config.yaml
arch: "convnext"
model: "self-supervised image encoder"
dataset: "photos with spoken descriptions (Open Images, Localized Narratives)"
train_examples: 203450
image_size: 32
crop_scale_min: 0.3
horizontal_flip: true
translate: 0.06
rotation_deg: 5
color_jitter: 0.4
cutout: 0.25
method: "moco_v3"
isotropic: false
norm: "layernorm"
hidden_act: "gelu"
mlp_ratio: 6
inner_norm: false
patch_size: [2, 2]
depths: [3, 6, 6]
widths: [96, 192, 384]
kernel_size: 3
projector_hidden: 1024
projector_out: 128
projector_hidden_layers: 1
temperature: 0.2
target_momentum: 0.996
init: "trunc_normal_002"
residual_init: "none"
optimizer: "adamw"
learning_rate: 0.00059
beta1: 0.9
beta2: 0.98
eps: 1e-10
max_grad_norm: 1.0
max_steps: 3200
batch_size: 128
epochs: 2.0
lr_schedule: "linear"
final_lr_fraction: 0.1
warmup_steps: 160
weight_decay: 0.2
Rows from block 11 of a small self-supervised image encoder, named by matrix and row number. Rows with one number belong to one neuron. Each number is 128 + 32 x the weight over its row's rms, rounded and kept within 0 to 255. All counts start at 0. Numbers have three digits each.
After each neuron's rows are labels from the 100 images, of 14976, where the neuron reaches its highest value: "responds to" is what is common among them. Only what is clearly more common there than usual is listed. The data: photos with spoken descriptions (Open Images, Localized Narratives).
# fc1: MLP up (model.blocks.11.mlp.fc1.weight, 2304x384), inputs 128-255
# fc2: MLP down (model.blocks.11.mlp.fc2.weight, 384x2304, transposed), outputs 128-255

fc1.449:150209145109101152144152142166112135102133132159121064068085122158140172147154121139113111148093187106117155146114149102114120162171109134102127145120097120100108131081142131105115130072128189153095123101114133170169118067172082108114098098101084124141206118140079103106076138140123133145079142093124164097101208133128116103176124094163132134035125150139086062130101113067134120135053
fc2.449:124118117077073096170155151111107153101150183083102082090115118085130148133117113190058079126131106082155113132100116155100061156129192127136164162137095132114112132119132201172115078102168156138123124077077134084084183144087161132190131090151124120185072166119158155111127124118140072084142133123122146159068075068121198142179102118111119102116134093182082090175139140062137110174117
responds to: text has "trees"; text has "sky"

fc1.253:178167141124098114192150085094054110079148192128063106180177114179166172107166094135137124164105150116125163138110104090127138143073138086134107136149169156138118130081154141131162079099186137140109133079166105114138088157098159110104174158078110179195130109079146083131092155140174100130151103140179088155083121098119070160133128097135176134127132141109135139090154113175136124112138
fc2.253:120111146146130087162122110103083179172153104127114096080119149119150117156112140096126110159183100121083176164125118097146156126130091100209156112156102174110112163155198136160109082114158110115076119170139142143149211150088175114122106135150117133111148136170108113097103111142124158172153178112125092115111143109107079120113144151089166164145147181165071144150135120154163108172178
responds to: text has "trees"; text has "sky"; text has "grass"

fc1.515:145192118125068111109114135099132133117143094133142162128112145078159150064150106085107134093109107102104116192091123160108099122136154155158153140189165132154127133076115103097129150157041164139119125151181194145190186079163088092143140158091107122125112155133182077129055117171147076106124161121126109124167130116128144116192110146125112105143128140106105142139173079121177120117098
fc2.515:153143165132121128084119118108133094120112085108141140096129123154130137156103125106152125100105084093110112150156117147169113108109112130087141179116138171122146087165105184166107162096112141070140153136079155124136125148076136106165127188241149064107165102145152146083103103081071150102132109128110114142113129176109069121156081171081114112200129172171091121167132163103166140060164
responds to: text has "trees"; text has "sky"

fc1.717:092162156096150176211140115112059144154148138125146095130125110127119094168173089145161122204085171105075147111125146126148177140115133163086113157164178118091139101115122144134111127140114166099133125108147234126103128105149106125139124163149177151179128105133089156144153144152107126077135131109198119122042118135126050129121100130156169149119144105116101146092084102063164125146186
fc2.717:119121123130165196141134150160116136155124137147147160130139181080105126161194113120155140058169148111153139123109100138119146128111158104145146112074195144127124121116162101091158120207137219092099185124144128147138100119125185085155100218122095152126118161157088104088113088163076123113138166103146153115148126142059221116181131097136121147165160144110149162184165162133177165161118
responds to: text has "trees"; text has "sky"; text has "grass"; text has "plants"

fc1.710:099155132063092138138140123151122082133159122105110079155155097128111126137103134095142110102082146094077149071096115178099097134148159121151182166157137173093052165176150186170122171108114163113108100103133129160110171093075142129177095114117155083126111139148091128162114110171060094138118049104084080151133135108097121108090171178116127095093167141173091146053112142156122144145140
fc2.710:143085112105146127086051148141180131223125079098127133150099116165170157156092161104127146130161139147065159138137080064148109136102123135128090131120144137178080144137109090143113128195140170128114110086190159116146139050108100095134057143137134085120096105167057117143159118112138142098105131102165144106084126115078108138164162131130137173129160138082119113193111128085123162154121
responds to: text has "black"

fc1.463:134187142115135130137120169054138086136102074091151139108114111079169161183146150121195116062114128182188162183139168098141109150185069148176096143127124180128074159161128139122197137136056192133134129085120121172151054109134105138143123103131100139135174134149113116074128107176109135124115114187118178148113154070080097172175086182130076102106132118140087197075135127126110081121130
fc2.463:083153156099101113096166099149123191121102075106072130108163093095107158204134167099092153121137125171164109106119087145072184113158042124143113077150102139072115117117134102126153095108156145164152088092140141129127133174084160077181204123101108098136102103104201136199126137114096098156167108092114103057159098086100174084115077073118168182108122168141153127117123168105189116140122
responds to: text has "dark"

fc1.628:079161151130153147080088112125169173155161124117203157151122101117118157140085163168203119173115180106134173124069142154149198205106098078121155144145144147124172117185095130203149141156104140072151118125146148154126102139134151118119119134133106105084130072128073124105138089150068186086138187141120107117162124069113125102172091118124157160157077143094153125142058127126174102098131
fc2.628:088153139049102124144102101149120145094108190047136085163136154148092130154185145148082074122115143123098107133068158117111098133105112135100121163156111109130177125100159120114103163148102129184151140124108159136102131154155135151132124111069096120110170170100120176160081194110159103164125133140112169107153146098082193113204151116141097173115139138071145100105138135102104101109137
responds to: text has "dark"

fc1.583:134171123077138125064127098154090122157192122170162154132102089129155174104136116111096098124107143132135111167093097116176068133145106095153177150129168164088189130135162124189110098131137183093093124108093098162144101161067149111161139155093161154118116120135193153074092133123145090118183085095107079074137188112142128122138157119144171097124080121126118105081167083115132114189118
fc2.583:113160151087098091155090124153183192149183160097117133153111060092093165184114182131082161183102064116117111107085162145110174108087074174126119184160154093149088130175158146106166096081099122136078111139122184144127173144125165133119097075127135092112123131138113098126074054155118115148177122094121073163185060108154099172115120149140113128118074140147131131107083132102136094180110
responds to: text has "trees"

fc1.429:121117119186110126168108134107060138129142179129162193150130114150120128122100150139173147120122185117101108164111163167114171175102160061153126136142152164085162144165124075117139137144072143090124098081158125112175129090107148093107131184108126117147075117107090142165165136124128160115066135096145067097143120135112070131136118090171167159137130121119134141141137103161115156119130
fc2.429:082147148150095172119168070134123149073089127115106096137099099167190131146123135164157104129155109114140115082127108061168115099102116133146120144106134121126181124136143073102155108114166086126126099142102136134113109083149169124119091071125126163102092151138117187128121122118158137138103166128062109150130162094079169090163170111130073089159124154074086129115050136082067186093100
responds to: text has "dark"

fc1.500:142112096138076122167135130157094143127092101137137126087097108051208215169169085164170114100143156141138219146081113118166120159159100161161101130183156130081125125100078118138141106169106174153123082097130129177150151139110138101144095106159199180085132066105114149175095078174132136131134132116180093093138106090136120109138086127127121100130085132153096092072196114112123135143132
fc2.500:174117108096131112113102095160128081124140125123133083113121199132146166079149134131135135122096099156094083130139091155058108103101076114121158153142114183133132142064161104133148131141162143179129142142119095130201174119106150151150180118103144080101161096090168106083125095087126131109126169099121103152134132099189163151152064113078110097098128127189124108179091152070085112174110
responds to: text has "trees"; text has "sky"; text has "grass"; text has "plants"

fc1.420:127125122120069093151158096148098111145104087177115157044198110080127130142126095131208188058166096125125128091075127116137087161102081173152047023136146086113122121082142131155088111149139087148149044123104148138130143184094111162170126075173125143138097138110154139107121101114142125084195160165188147082142109154161100096125145146164099152166111105180120090068129129091148137159127
fc2.420:118114119123170094145148137137077117107183151138115170111147186117137105218132192065125157119124113087146105151148110139115169119088114115148155088089151146126098143169096146143150159144154115161149040146086167140109131101162132171126042108104134128105153138133093085188100105173109149141089106101152137110150122169110133124142173096139128125140120135160080100176148144162083161149187
responds to: text has "dark"

fc1.509:149112115139166076149170155085056152081095129173111082122148075125170132091108115178155150118138125076135090100132186107161067111107149171064149170173080101122084139117130127116134103124168183111150115055093093178169125116087127146165103106057125179135156163105146091093183102139055155115131064139160101117079137082126116091121094187103127166135175138080119170097131125155112095116099
fc2.509:133124142152106153087162143159083122200153138118080136125149140118142119193180119085166143099139101145104112103147103114144154129145117142106132119095105155123089098077129121106116161160158111118114141125095124136085124120150187145135155170132129127106096172167076145115144125138157185136095131116114143135109085112172161082143148092145083121168162168172085150063154081162127152106175
responds to: text has "dark"

fc1.757:178167152165144124168115078135125117178158097133109139131189149149179102155130163163160085127110119114060149066050162098059110124109079191149134149195120115060112145139147130065100102129160127098145131144125124170113115164140105107158163200134126087130107130132104169130081069155133150139178058120127058183047152075094102166067113175120164134112159102101149100116179139095110137178179
fc2.757:159120143126165117124112182062115160133086158076118161123122153081127105168145138078154152103156125085089089185123088140116126094161190180145155150066126145180109141106110099164109104167178159137115089188145155131080113095126200045100192126127079114090117105108105092108071115097139116078151113143104143077125176170065165155181120133123186117123141178095102132171088126150112141107200
responds to: text has "trees"; text has "sky"; text has "grass"

fc1.32:150191154095120071166131122150085123135109177146116120179210060086111146151148096099128156077143144102112126121120108142141123144138107089069058110108174132124165080127115105155148094174143123160118058119135100110161152173174169129107092110175158167144113130131154131121110141078171152145118118129137129150152108136096104147124075134155125128133160105114117084113142122124174114097040
fc2.32:094194112089148150154105122167140193149152146096148107146135176134109138147160078094120145139116099091150103138190142115163137131107123140119114123134087107131152096142119168150161113138160184191168106151145143116098079132148145171187153115154109092144145101090136144100099160143151129096158098069060156067164144095106188152156204078149154152136140114181097182153102126084116131116121
responds to: text has "dark"

fc1.331:107110082090120082051147089132120108117145143101064139094188079125151132128114168127125126133132176103146056136091116174198141136173083141148139111167110156172130108120168078119094111125126153125102114158188111155148173170159113123080109159098139072088139123168133127132128126126129134131113167139129093117132114190101088111120130122076152101162108135156145077117093107067060188137147
fc2.331:158129143139114137161137108139143130125102143155142106117175100125137141100193085080076111115130163098117152112148094085093087128149109110087134124094192192116123144150136164154146116064143174142054201187098156148124127178082121104154155154159152143106147088152141113158109125049117179125108148211029021076076133147094185149145151109126155109140114102106138152144184121087136091136035
responds to: text has "trees"; text has "sky"; text has "buildings"

fc1.21:063145062153135143141094092119097106107165101076148114161143137122144148151062174173119099141120162169146132158170123126140138147081089115113187080165153152089075115081146140148156130152135133152102105127226116147119191104130129103123138160127131154150144070094104134125119143156097153161098106119148157052165121118105109076153125060150121120114141146092118147089097159109089164160080
fc2.21:116098122174116148109136149182175091105141198075164115170113133087128103200166152139100142142149137140070135170127109147093060166077150110141089184136077133105115114172105122232180148111132095033133107119140133090156128157133144085186148145097099191197144155111097072106144120165174111091142099190097093140129088131118158192151145130130141115192121082156147106172152154132122108067106
responds to: text has "dark"

fc1.726:103185122090166115165162145125113129227139115187170146090155115077132155133128148115172085125136136120096145146099115120094131140160102116133118110126145131143121168111140096114101106219088105124106145082125158121144088128123126147151119051117123131137135166123137093149065078139115128157139099174160178113156088135068043137140072166168053136139082055089145060110139107140128120134106
fc2.726:117114159103108120160089142121147152125124145063115139114105186077136106152154153147142153110124038071200078114153090142114135144096152174124136124149114132133136094141126205148154078124122104147173061109106121121122153132158118102142107143117084135121140149080103112072131101144122104136121102175112154094096086183134179129148171146146180152144155151134089163159157099107109144095149
responds to: text has "dark"

fc1.268:122177115114173152159112050140115158124088188106179187151139135102153108120109171152072078137108155137137137171117125135105096156146086123171128079070148132087154130181175146136168131089113108168164182092110137113094111150104116109140099175170126138156082117163145114113175097116076109132098178135187136156079125086099136126121115083125037083166089169117163093120140151123117152122087
fc2.268:141076101117118146187131128117135175152143099157158126144128120109112110198095152123151122139103129126162141111127113130179157022135054134116090140161094124104110132154155146081179127055112071099168132117091152117126131084137080126124175136114127136159132126135134123162120121175131126138144143234151058131087142202129085161033107152105086097110108167103132142169124156048103108135094
responds to: text has "sky"; text has "buildings"

fc1.498:097068125106150063137178072099072157166140190140133098094110135178150134165119181143135159145123153068086071127114129066140155134148153178115137120139085124097083141116087143166081102095065107118119128094156111143121135125136140141126092104102067110101088147116087048112118125114109125084144130109181180169122136171152137122140096155086098151115109167185074147169114121139138089125127
fc2.498:116111108106115173159158137116116126131127109171122104105183177153130140194119205124150146071198081127114099120155079113154146166104099059108143081144125152186123123142136124127121170150109111153137080121136140128068125113108125102133144178077098150143181166153102089093080138173103103137121157077108173147131155076151137124141131151130216155130165153075085164118157177126081162081213
responds to: text has "dark"; text has "woman"

fc1.554:159158108172092099154127144115181129126104136119113095114136079133161200084171153184116126162157164158081174161076157111094140133153049138133119155182155103148102177108109166089106113140104116083122105068164123155149151100134116080125068119119149135129133141157125071135083124181076148119080103123144163069103130166094127086147108156104145107053104104135115105075128080132164090147106
fc2.554:139113101091124095127143110121047069107130166093108058052095129095143171162168138093139152083112079109154135106167134105101099193170132109100157128106088129102106117139173138132115072114129145121136120103052119167141142122050154167182181140134118121116186101107095061084156166105098086108108092132106076118118103149140157100201074098148166102143162097160101119102137161107150092166140
responds to: text has "trees"; text has "sky"; text has "water"; text has "grass"

fc1.64:143119106164120141134130163129101170132134160112083127138091077101144117122109075214177109137089052137152128144121176115137105175176125126192133054084171127143118120152190143167122092133150150161102133109106171110183126122124122097151125129091096154143121138140120077133167161178133085102156119086129073132107131085141049059121128129162123149139119133101098154104177104101095165141174
fc2.64:148106155151110096139155118100103175092134171136151154127088093122113155150150133101130144152046129138108122156076179081096118079096123097142080142205147121075068108140167148125175139087143083110151149102147114163145172152118161093141158086163161127104136104118153143069121197091113118089091145164071049113176052082195094165133110106089087118149139132066121132081134165124159121104147
responds to: text has "sky"; text has "trees"; text has "buildings"