python train.py --train_examples=203450 --image_size=32 --horizontal_flip=true --translate=0.06 --color_jitter=0.4 --isotropic=false --activation="gelu" --depths=[3, 6, 6] --projector_hidden=1024 --residual_init="none" --beta2=0.98 --lr_schedule="linear" --final_lr_fraction=0.1
Rows from block 6, named by matrix and row number. Rows with one number belong to one neuron. Each number is 500 + 50 x the weight over its row's rms, rounded and kept within 0 to 999. All counts start at 0. Numbers have three digits each. After the name is the row's rms in percent of the matrix's.
# fc1: MLP up (model.blocks.6.mlp.fc1.weight, 1152x192), inputs 0-95
# fc2: MLP down (model.blocks.6.mlp.fc2.weight, 192x1152, transposed), outputs 0-95
fc1.778 095:450467568452482482522511555469457482554494478539467485499543447390426510475444541563536612512478498620445494504461469545562530439497605468504512539534522518398490503436571455490513504494524526452486400509439448496507463446455506528516639498483441535487469504616549527569449430552472603436
fc1.779 097:524393559496526543374499554446619484551429419580509502522484483487572489478475534489529567496502517548502493527405439468525501480472526472520596495494566471497428524487447464520525501578542495490464557598443447525459481524491534379482575498576497488475491482510474542570520459510428490582
fc1.780 120:606408424470556518478438470496518488466510397497530429472491540485508441504485544503523530522467504527563478526425432502490494482471463451464458526478518442522474541460445461499549515593496554445484432580606395539507563560529509445505545582489587446505444530533521501524498398483415499430
fc1.781 071:507470439464486523550473467506413546491399531516377560436591433557617506522546530495476520480518521450472497446415520594535453489458525502483471475451554452489530537434575493549488497489442468592506511543543595626514511527470503428494490527513455477552513566548457465593499544527435454524
fc1.782 079:486439470347573503394528476577523466553500365498544539531490485509543522517560540388552555500539608552538505529506484507527453615421482522533535505527489496465475438532470503429448470537539491503404493489548487531497598450479505460486466534514488473455479521551473374532532485605578548524
fc1.783 087:429468554468480561446510474494463529505545461511484504366432438488562608527464447463429532567474433487462466426509466519511503541411610521546525595462584646506475578414519471504463585539536570508554532412541577477526479613486477512463483462445488533467468531511535469564562477452526583400
fc1.784 100:374525543489516411518401554452438514448461492603510473483441506534468528493442459463466432470414581423462497565538531508557494602426467497498453421540451365475522472523446501510449519523508551597494533531537490596544495447470505437521569521526442518409571472457516493550542425491478504544
fc1.785 088:362440542501434478564525475546425433482529570495481472416514520477444499452498575503542553529527420578436482504546520538469449436525496473443461498481484459457545544489469429515565518565485461510447390496543535434451437392510506459532567513494508440501475516492519566500521523487431523519
fc1.786 075:575611453463492456433485450491477612457482496498434545477480513544559515643335421490528588546556509545559558485505592573466482532474447420546423510531495412489523547448497404514483428500526492604543450468590546486630488494498487507604502467580504502518474490517448536513520489415501600533
fc1.787 086:430525421556527476551458443483465570492456559542473554519437457492498528463529478544494559512498538503538538444482551525539485447506527515450451430494538471479479589550460495478410542420504529470529475451513536594556507455552489500399440360411583438568554473517555436445520474392536515458
fc1.788 106:482474488506418474426521523451496504536396378548413490541476558497537513637462493455379582530479493524556530527479457547477416471444493448459451492530528462501503524470474509554547497392488515505529402431463470539472561533507456499498458447463621482501468607492493508434515403529435548434
fc1.789 078:472437565440470458449568536462514549456427503462416464455452468467549466465494607518612593572502454508436473547394513481501482500538562529432470473505477421522494458488428484470496375595475492473565563572531585499498577532499524420446463587420441447507471563534496473490463382473498504430
fc1.790 093:442502522506417537566466368469431455473474608541481585468426516454377541480539590510473549577576534492629505436413511620542389514501447433486486481539566539485440512552536510507453581440537566507484529498533542579489444589521507446426483488467479444543486514492476486481504511456490480490
fc1.791 077:529526470465466478504435491494448465477465555405539484616507390430557523540507450534423564590543617510518609506459521507423436506472463468494505579507532449513477550428558486501540501501470459521597431501599490541428582577443584414411526495535632504487538499514449508487434449469481562507
fc1.792 122:535491422431446558495429519485560422537440525527457454527536524488471472437451465540498533504369571474513503418465379504493499519458583538641450604435448481518488502407415546547517526504569537562583496450478526502437581480437494475511497412502454472553536460500498474461538494518456608539
fc1.793 120:546434395474557511512510468485527500483559456450516500530414488522511548481501518479486539495496520609548525477405425451540566487500465517454475516471442437364553501485507492526632552594429490500487540481492522439544532541513494529562483564516537490378546517539507465479409471526493532403
fc1.794 104:640447481464521485547391432459563504517461489608502509475489486486603549550465477458573531538427559463585525475490439445491479531535525481535622533428470494472471602460479517523457512509440454528559514539459409515451584512494477540516513477451400425498473513488553473547585504485496489403
fc1.795 104:555509559514523515483427420448442465511443440512492577521438489541521571553476418471440557518512421509533522471384381440474514524446430594556543536417535456499559482477399523535584440460457478457451457595476493519570576458507524462563595432499561452531441509509485437511487449568455584415
fc1.796 105:558561530503491483509440448463481482624483445533508538528507509506430500553542409463450434473498489434555508503548503529535464427406491444486437579470584575452507544497517495473535501448510549478605498411460410532472592471418483487467561446610502364547458511501444467530513539573563532522
fc1.797 079:507555558504480455551556492526455461517480529488571522582517531561489555511575558584577489601511467459506581518431577556404628500571549526514396498611549415472491494513568477506463555542484517583536407577503568425576481455532450389496523522520469543541537434542412429427413487503473505517
fc1.798 092:503480543360415467523510398505578520531441502596457491499535481516542481620533590593521524475503466482478519503558477465479426501528556503579489454495506456478452504536502429431574492550537523507508378532459460527487473462552438569488541594563548450572455463567559477587471464521439555552
fc1.799 088:549443534569484432562527482463532498505497488510458413438461471494496523470520503495436478509490481501456366538487430430473414524596528531515454407528526489543523491545470457509466582617385476458501552450569543532441430437465453493426500572509493449442480455642541439580397403552560512434
fc1.800 102:576431552423512432488492512534508454477458516535569467505508471453480438499471531458647498515482489504546469478476444537496535490420562487507511560537510469589408486404476435503541441485531497499504532594548539539510528523393492434545513537493487442548576474512543558524551459479473475462
fc1.801 109:514598455460500439534412472489537527501509456600457499460555531499533439502445559448534480496307574468516499490490526522425469537460538523516501540558551361492446494452373544540508461553575519526586490508525463488428525476416396514495506579566447512563547540590461517568524486426443559529
fc1.802 080:449476533580478464520548443514497566480489477570469471528523442549454424511382551522495537479585525547557555491477551550539509462462496462466441345545504448467454485545599488609502491449502567546472498498550543618543455481490480589479480563407467460492539514602487531415444455506411484491
fc1.803 108:568516555536531499614483447521506489488588576491563516519530486561563539599543490519508478454392432492556544437538435472529558527544525494416541465533473479452562591539416502507509563466574529572412490529523485461501577568475493467529377439503493413458462558440473458355451600451549495464
fc1.804 073:450490493515562372516474417448552507463569510469461523476452397504555465525547485524498540507515457514426426522492519556627517582494430462511502407548562474484509552469496517520454514482579536640499505549532576517548537480458571453484482506506489538400524519551451485608439498573474630510
fc1.805 125:514529522437487472439496520478513366467456448513529539460594496444494442582448509518570507531380503474430538465445489418472464546449553570496507481488525437583434486519535478482463512560545585566539485499600670507560541533449442445449477400532509449610518605498502517581513462411440560578
fc1.806 121:465587592512482471569477463446493552510519517580495444481578550550462450539458515527448538432490583382480425481533499483439532512503461546518461433537502479516492485519504549511468509533466525455527557439542460601419573492413622492494443505524485388515496504472511412492446527482562495536
fc1.807 078:502512478436458534537466487543495464539461578483491512560464438482567550487560460487520492583462416477512559488383534549484510493600454496502381463545513527495498572397485509499485556535536540714555501453538501459541504569521546495503566564441500502497502388550540507589515534545480563489
fc1.808 084:522468587473399450526553421484500430414492423405475503481458558496484494576404438450497438547537494557573532475464562486609522567505553442506448548482532521497474553508407460512500466562575446476458532524468547465539562542532484491470545439502464417576553439563469589500521452366464522539
fc1.809 114:533438528473529536498616309426476492532484564563490506549591492525615466497418525544500414512425584455505512432479512480567434479592456431549551462522454525454545425497476496504574502512534446533478494494497615473542410526499506460484386511567491397483451497476480518540539510553533440509
fc2.778 084:523516389486520485496513527552468603534500456535495581559503557454495547469545565457446523489497500476509437484436458533452491475496555513446500474482402512514480452585530427530428481500510569492468477483503543512417498560534558485456421504497562606512552495540414486534417436452516509472
fc2.779 089:485498573480549437564494508460537461496428538428394471482552530490538484462503501468533463455455504533603465616558428533454512548472586448512619511475565427516493503477546530533481418551519492442506600458467514465410457502522493368523537558566461586505563484499549552469561563489525607485
fc2.780 102:586497479480437426471458413400479516466501544465423579502509510500494525477522474488442514503497484536464459569434460476508504548400514616448549500528418532422509544519503590447506435500464438566510409514507414443508525507581559469479460505521507592435556511538495553535537479562505502559
fc2.781 088:504520558501482616440520551520489492470446521551448477400428506551557555507554481574460591477404526571541544472488435527472529418535514556473551501437422518509443553506585482607432491464529525550465505502540481498418512540512472478435451529558477440436431462510469464481527527560485483670
fc2.782 086:517531463494413477492555493514499605549509488397581439508536502529548522479475527429462499562500482530520438502570488433549474514511547500534487544482478512510500517505457444502526552537565543554504528490575478491438525514528495594439536548492511592560422533493473496505417578515502464530
fc2.783 085:539419443438558565569512474467588488386503470456523532462500462547565477585499546512481506463530609475509543460494539464502531457500499472545553491531513548456548560501595510453548477518430546602525513493504507515536507475504547463472537536530502482455506486606495453448568408512512497537
fc2.784 092:518473560443577516589451503538458491479457520419432430546448542571523577400464470388507500538489597560510462546498545380540489447447398505519618510525456434536555502480508511497445555438498473438540474499448544480539505488517453512573563481540527582451523541502551539489509551486566451466
fc2.785 089:407476482473384496452452424466491608504423550536517511513549468400548485569556494483530513556400525542527532450451467430490539480463495508449505506568490608471504529422504400513556416590467496552568510464461491425516541518595480428406531487451438498460561438546475466478524537486462484499
fc2.786 086:506553423380512570554463529521572516436605439438547436571480544563504552528587486512475459514454514458499544522508459529531414494563498468514497604483503525576477559535516531533435515477546500508419415579517541411522484493543433527505467440485542471450493581547509460559405503458432449515
fc2.787 083:477538573487522561534452548507473493394403618546525439525444597526544443500559499542493588457508411435423508441490523505541427442458434387580581567471521488561538484511504516487528583571498569425465564447517471548579514449541505462482457525533492407587515554467559516357542511544562438397
fc2.788 092:474408508511566553450466511512435495419519528463461487453404486540454554428549496517507460513487559582564548511524424468540437561389523450384495453557527471510447501572513497518468523478489523447501454526481514555449584487513466446453469507513477489516592428454478462538506471477473615548
fc2.789 090:495473594522543481461518587400574615517584570636437518491471569426579464417445603514581531568448424463537496458474540496441472455506592493461560523464526435494440484487438451626524514551556477529492466521525468460538534501441539524511432486542503477562577554437437565485539443521511531573
fc2.790 094:508511497627435452531566555559622442525406472560418558446469560521486491564491528526443477499500464495488569493435544518490615541458487483523554467509522464455546419470423477481526495437539490489489454557512532517596443609454462461512521456437503493511576607478553531404538534598477480577
fc2.791 081:511471526428493527514529473466592557562496492440497575459478541463401552482457510509517479411530431519578568497543392541585494554509544444481509567467515436508501505491614509489509519536439489494462525520446440521460539617468532473447523492424560528416434465623500449455499543490516499566
fc2.792 097:510520485443549589503520531449448444480473542514418481475484576549484524534456538430482609466472440454458550505491465555521506454498500511434507479547479471488504540486423432580465502416445508469434544516488506531473545637583493550581452465532572570461550405545508484487673522474516571432
fc2.793 118:551533504431534398480519497463478595473513543517484523522469526453446530497487634511509475515520437512427396498626530464521476476387518522479592414512552570540488565529559534398483468433462447439462468518534583502535523508570523536465498482521477521524484534622496555501519511468555501447
fc2.794 100:458382592490422476448456534419472512449519523444365497526434491604461524415527503476467500494435450549529491440401482545495493522480459433457539475447409425530482479510558575385519543500567461462539539515442426607541505426502553504563469453471535554471530466475555609482564397553496545456
fc2.795 085:511544572491499482468440615553499434550411512461586415535473475548403420485478520407542446414521464457528451519449421527511560465485480464464503545547490400508507491575501578455548507458551492466495522458490449509467474562555417533470510522440512515530551408433515466480439485518456523420
fc2.796 105:499513468534480480449534517444485479443508516498483530495487567511479501504586443592548453403435489540553473514487421468514485521534496546577546534483561416509497529416585458597497452501462467427536499471634528573459505471425505447477523555520545474443450523537610505546495407474451659501
fc2.797 082:486429448412619475549421614543529511559333509422431559459498471472486533593513443522529581440569439502513613499493510503449469378549542533455494536498459417495479549523507402529486485523534466508442442476394498522527521495501538483462571493460441492491419545518569505438457639524602552575
fc2.798 093:542514404538443480488436518508520486601429400453492433495514482543618464496625457477547464439646497567608628472521504554468499541554461500508584498468416555487444553530463483447521432515437569464422509511547519518488507512556523504473494539505520534521500525512459488487515433465498551438
fc2.799 092:552459497454478493417545501489508498450500532520534425525425462545477590560545435495454641633537578552559490531604453519575489544403515377421548546524513460559574508546512556497484500519442508576424492563485554493510504500467425489499488485602458450510515514508448448575480476506489463454
fc2.800 088:511551521455555346585492490470513513451467547473533461502519583419511514478494474516533448536343503482553556551439541458554489577529510549485521503458498476570449555549530467412492551502387428545466490500518411447515450484509426462390446536512498511375503493594458457579566494559598496514
fc2.801 109:585494450480499487540509544500513536446505464509478541463554569468520444610459557457478553568541451544460457505501451544480509466483457575458612529530513503542497663534517594527552513554444501511466518561427499422489522555545448509528450516636529567511486559486476579479538524464482468546
fc2.802 087:519565427467541468407538429552495518549519437458477463574522571530444426515612504427472500596529469481469573479417449458505464510514457516442498472491445530411506446528401497569377578542458553458529519508505481474516531540476577446534499515552450553539446564534578483537489497481488460550
fc2.803 110:477492548449594551507533497576530438380455583464438567524508485482526493477486480444464568462471486506531441452468533501492472426496594449469506438397558478515403465411547514450502520566445496542433499553509557556458533493485558517546535438501425518439483485496500470421631398441470569551
fc2.804 084:373541432502590454498482549515499555519450437434476507511556526603399483496605452573437515483412571581508534596478518582521407459419533493531622480384525570576523626496525497527477503553551473448455461547542531502465498550497493517610519501506464416574533441511411481523469510465512494405
fc2.805 114:511524503403499474545476476516654496413453506427550537428523549455540423527566480487457509411358488493512533451544531596523520464459519490380593477446490473495462532432472496520515496523426572413588506472534614479502455496505426448465484479500469493461551523499529532446642473494495505572
fc2.806 118:518478483499480544468507445479495464507543435542413534460483550508442578405543569460481516504508448470478434474511505483493519434403505484500489395481563413579515510507543536526547459536472452457541550412654501539548446555416512465473537489544411519485511430475512490443458397492448585480
fc2.807 086:470431517423552479503495469549548456393448513510470503568513620518460574479517366478455518526362465514506523563479493496407419543569521455546479539467472509428516549460589533553491476508362569459440565493501498618546483513537543353453458495548504501430506546519545558457529474452536463471
fc2.808 090:539567582476540421515562539419438535433495473449433557493465499476457483420433528529502435457570590460526407471504494399494500464447488386537466600475521582517478554473525513508517405497483437546482473534536529486561482551458492578550529544423539487443539583489468454581540501492528496573
fc2.809 102:435451555472442496527525616498548530543489505473443524458549456502549460515510435475418481450452490562583438427425540570511540501615512417532551560422553504478422502468514543497546462518568504482409497485439413520458545577404486446470451460513545550526577611501518514445564495486475559400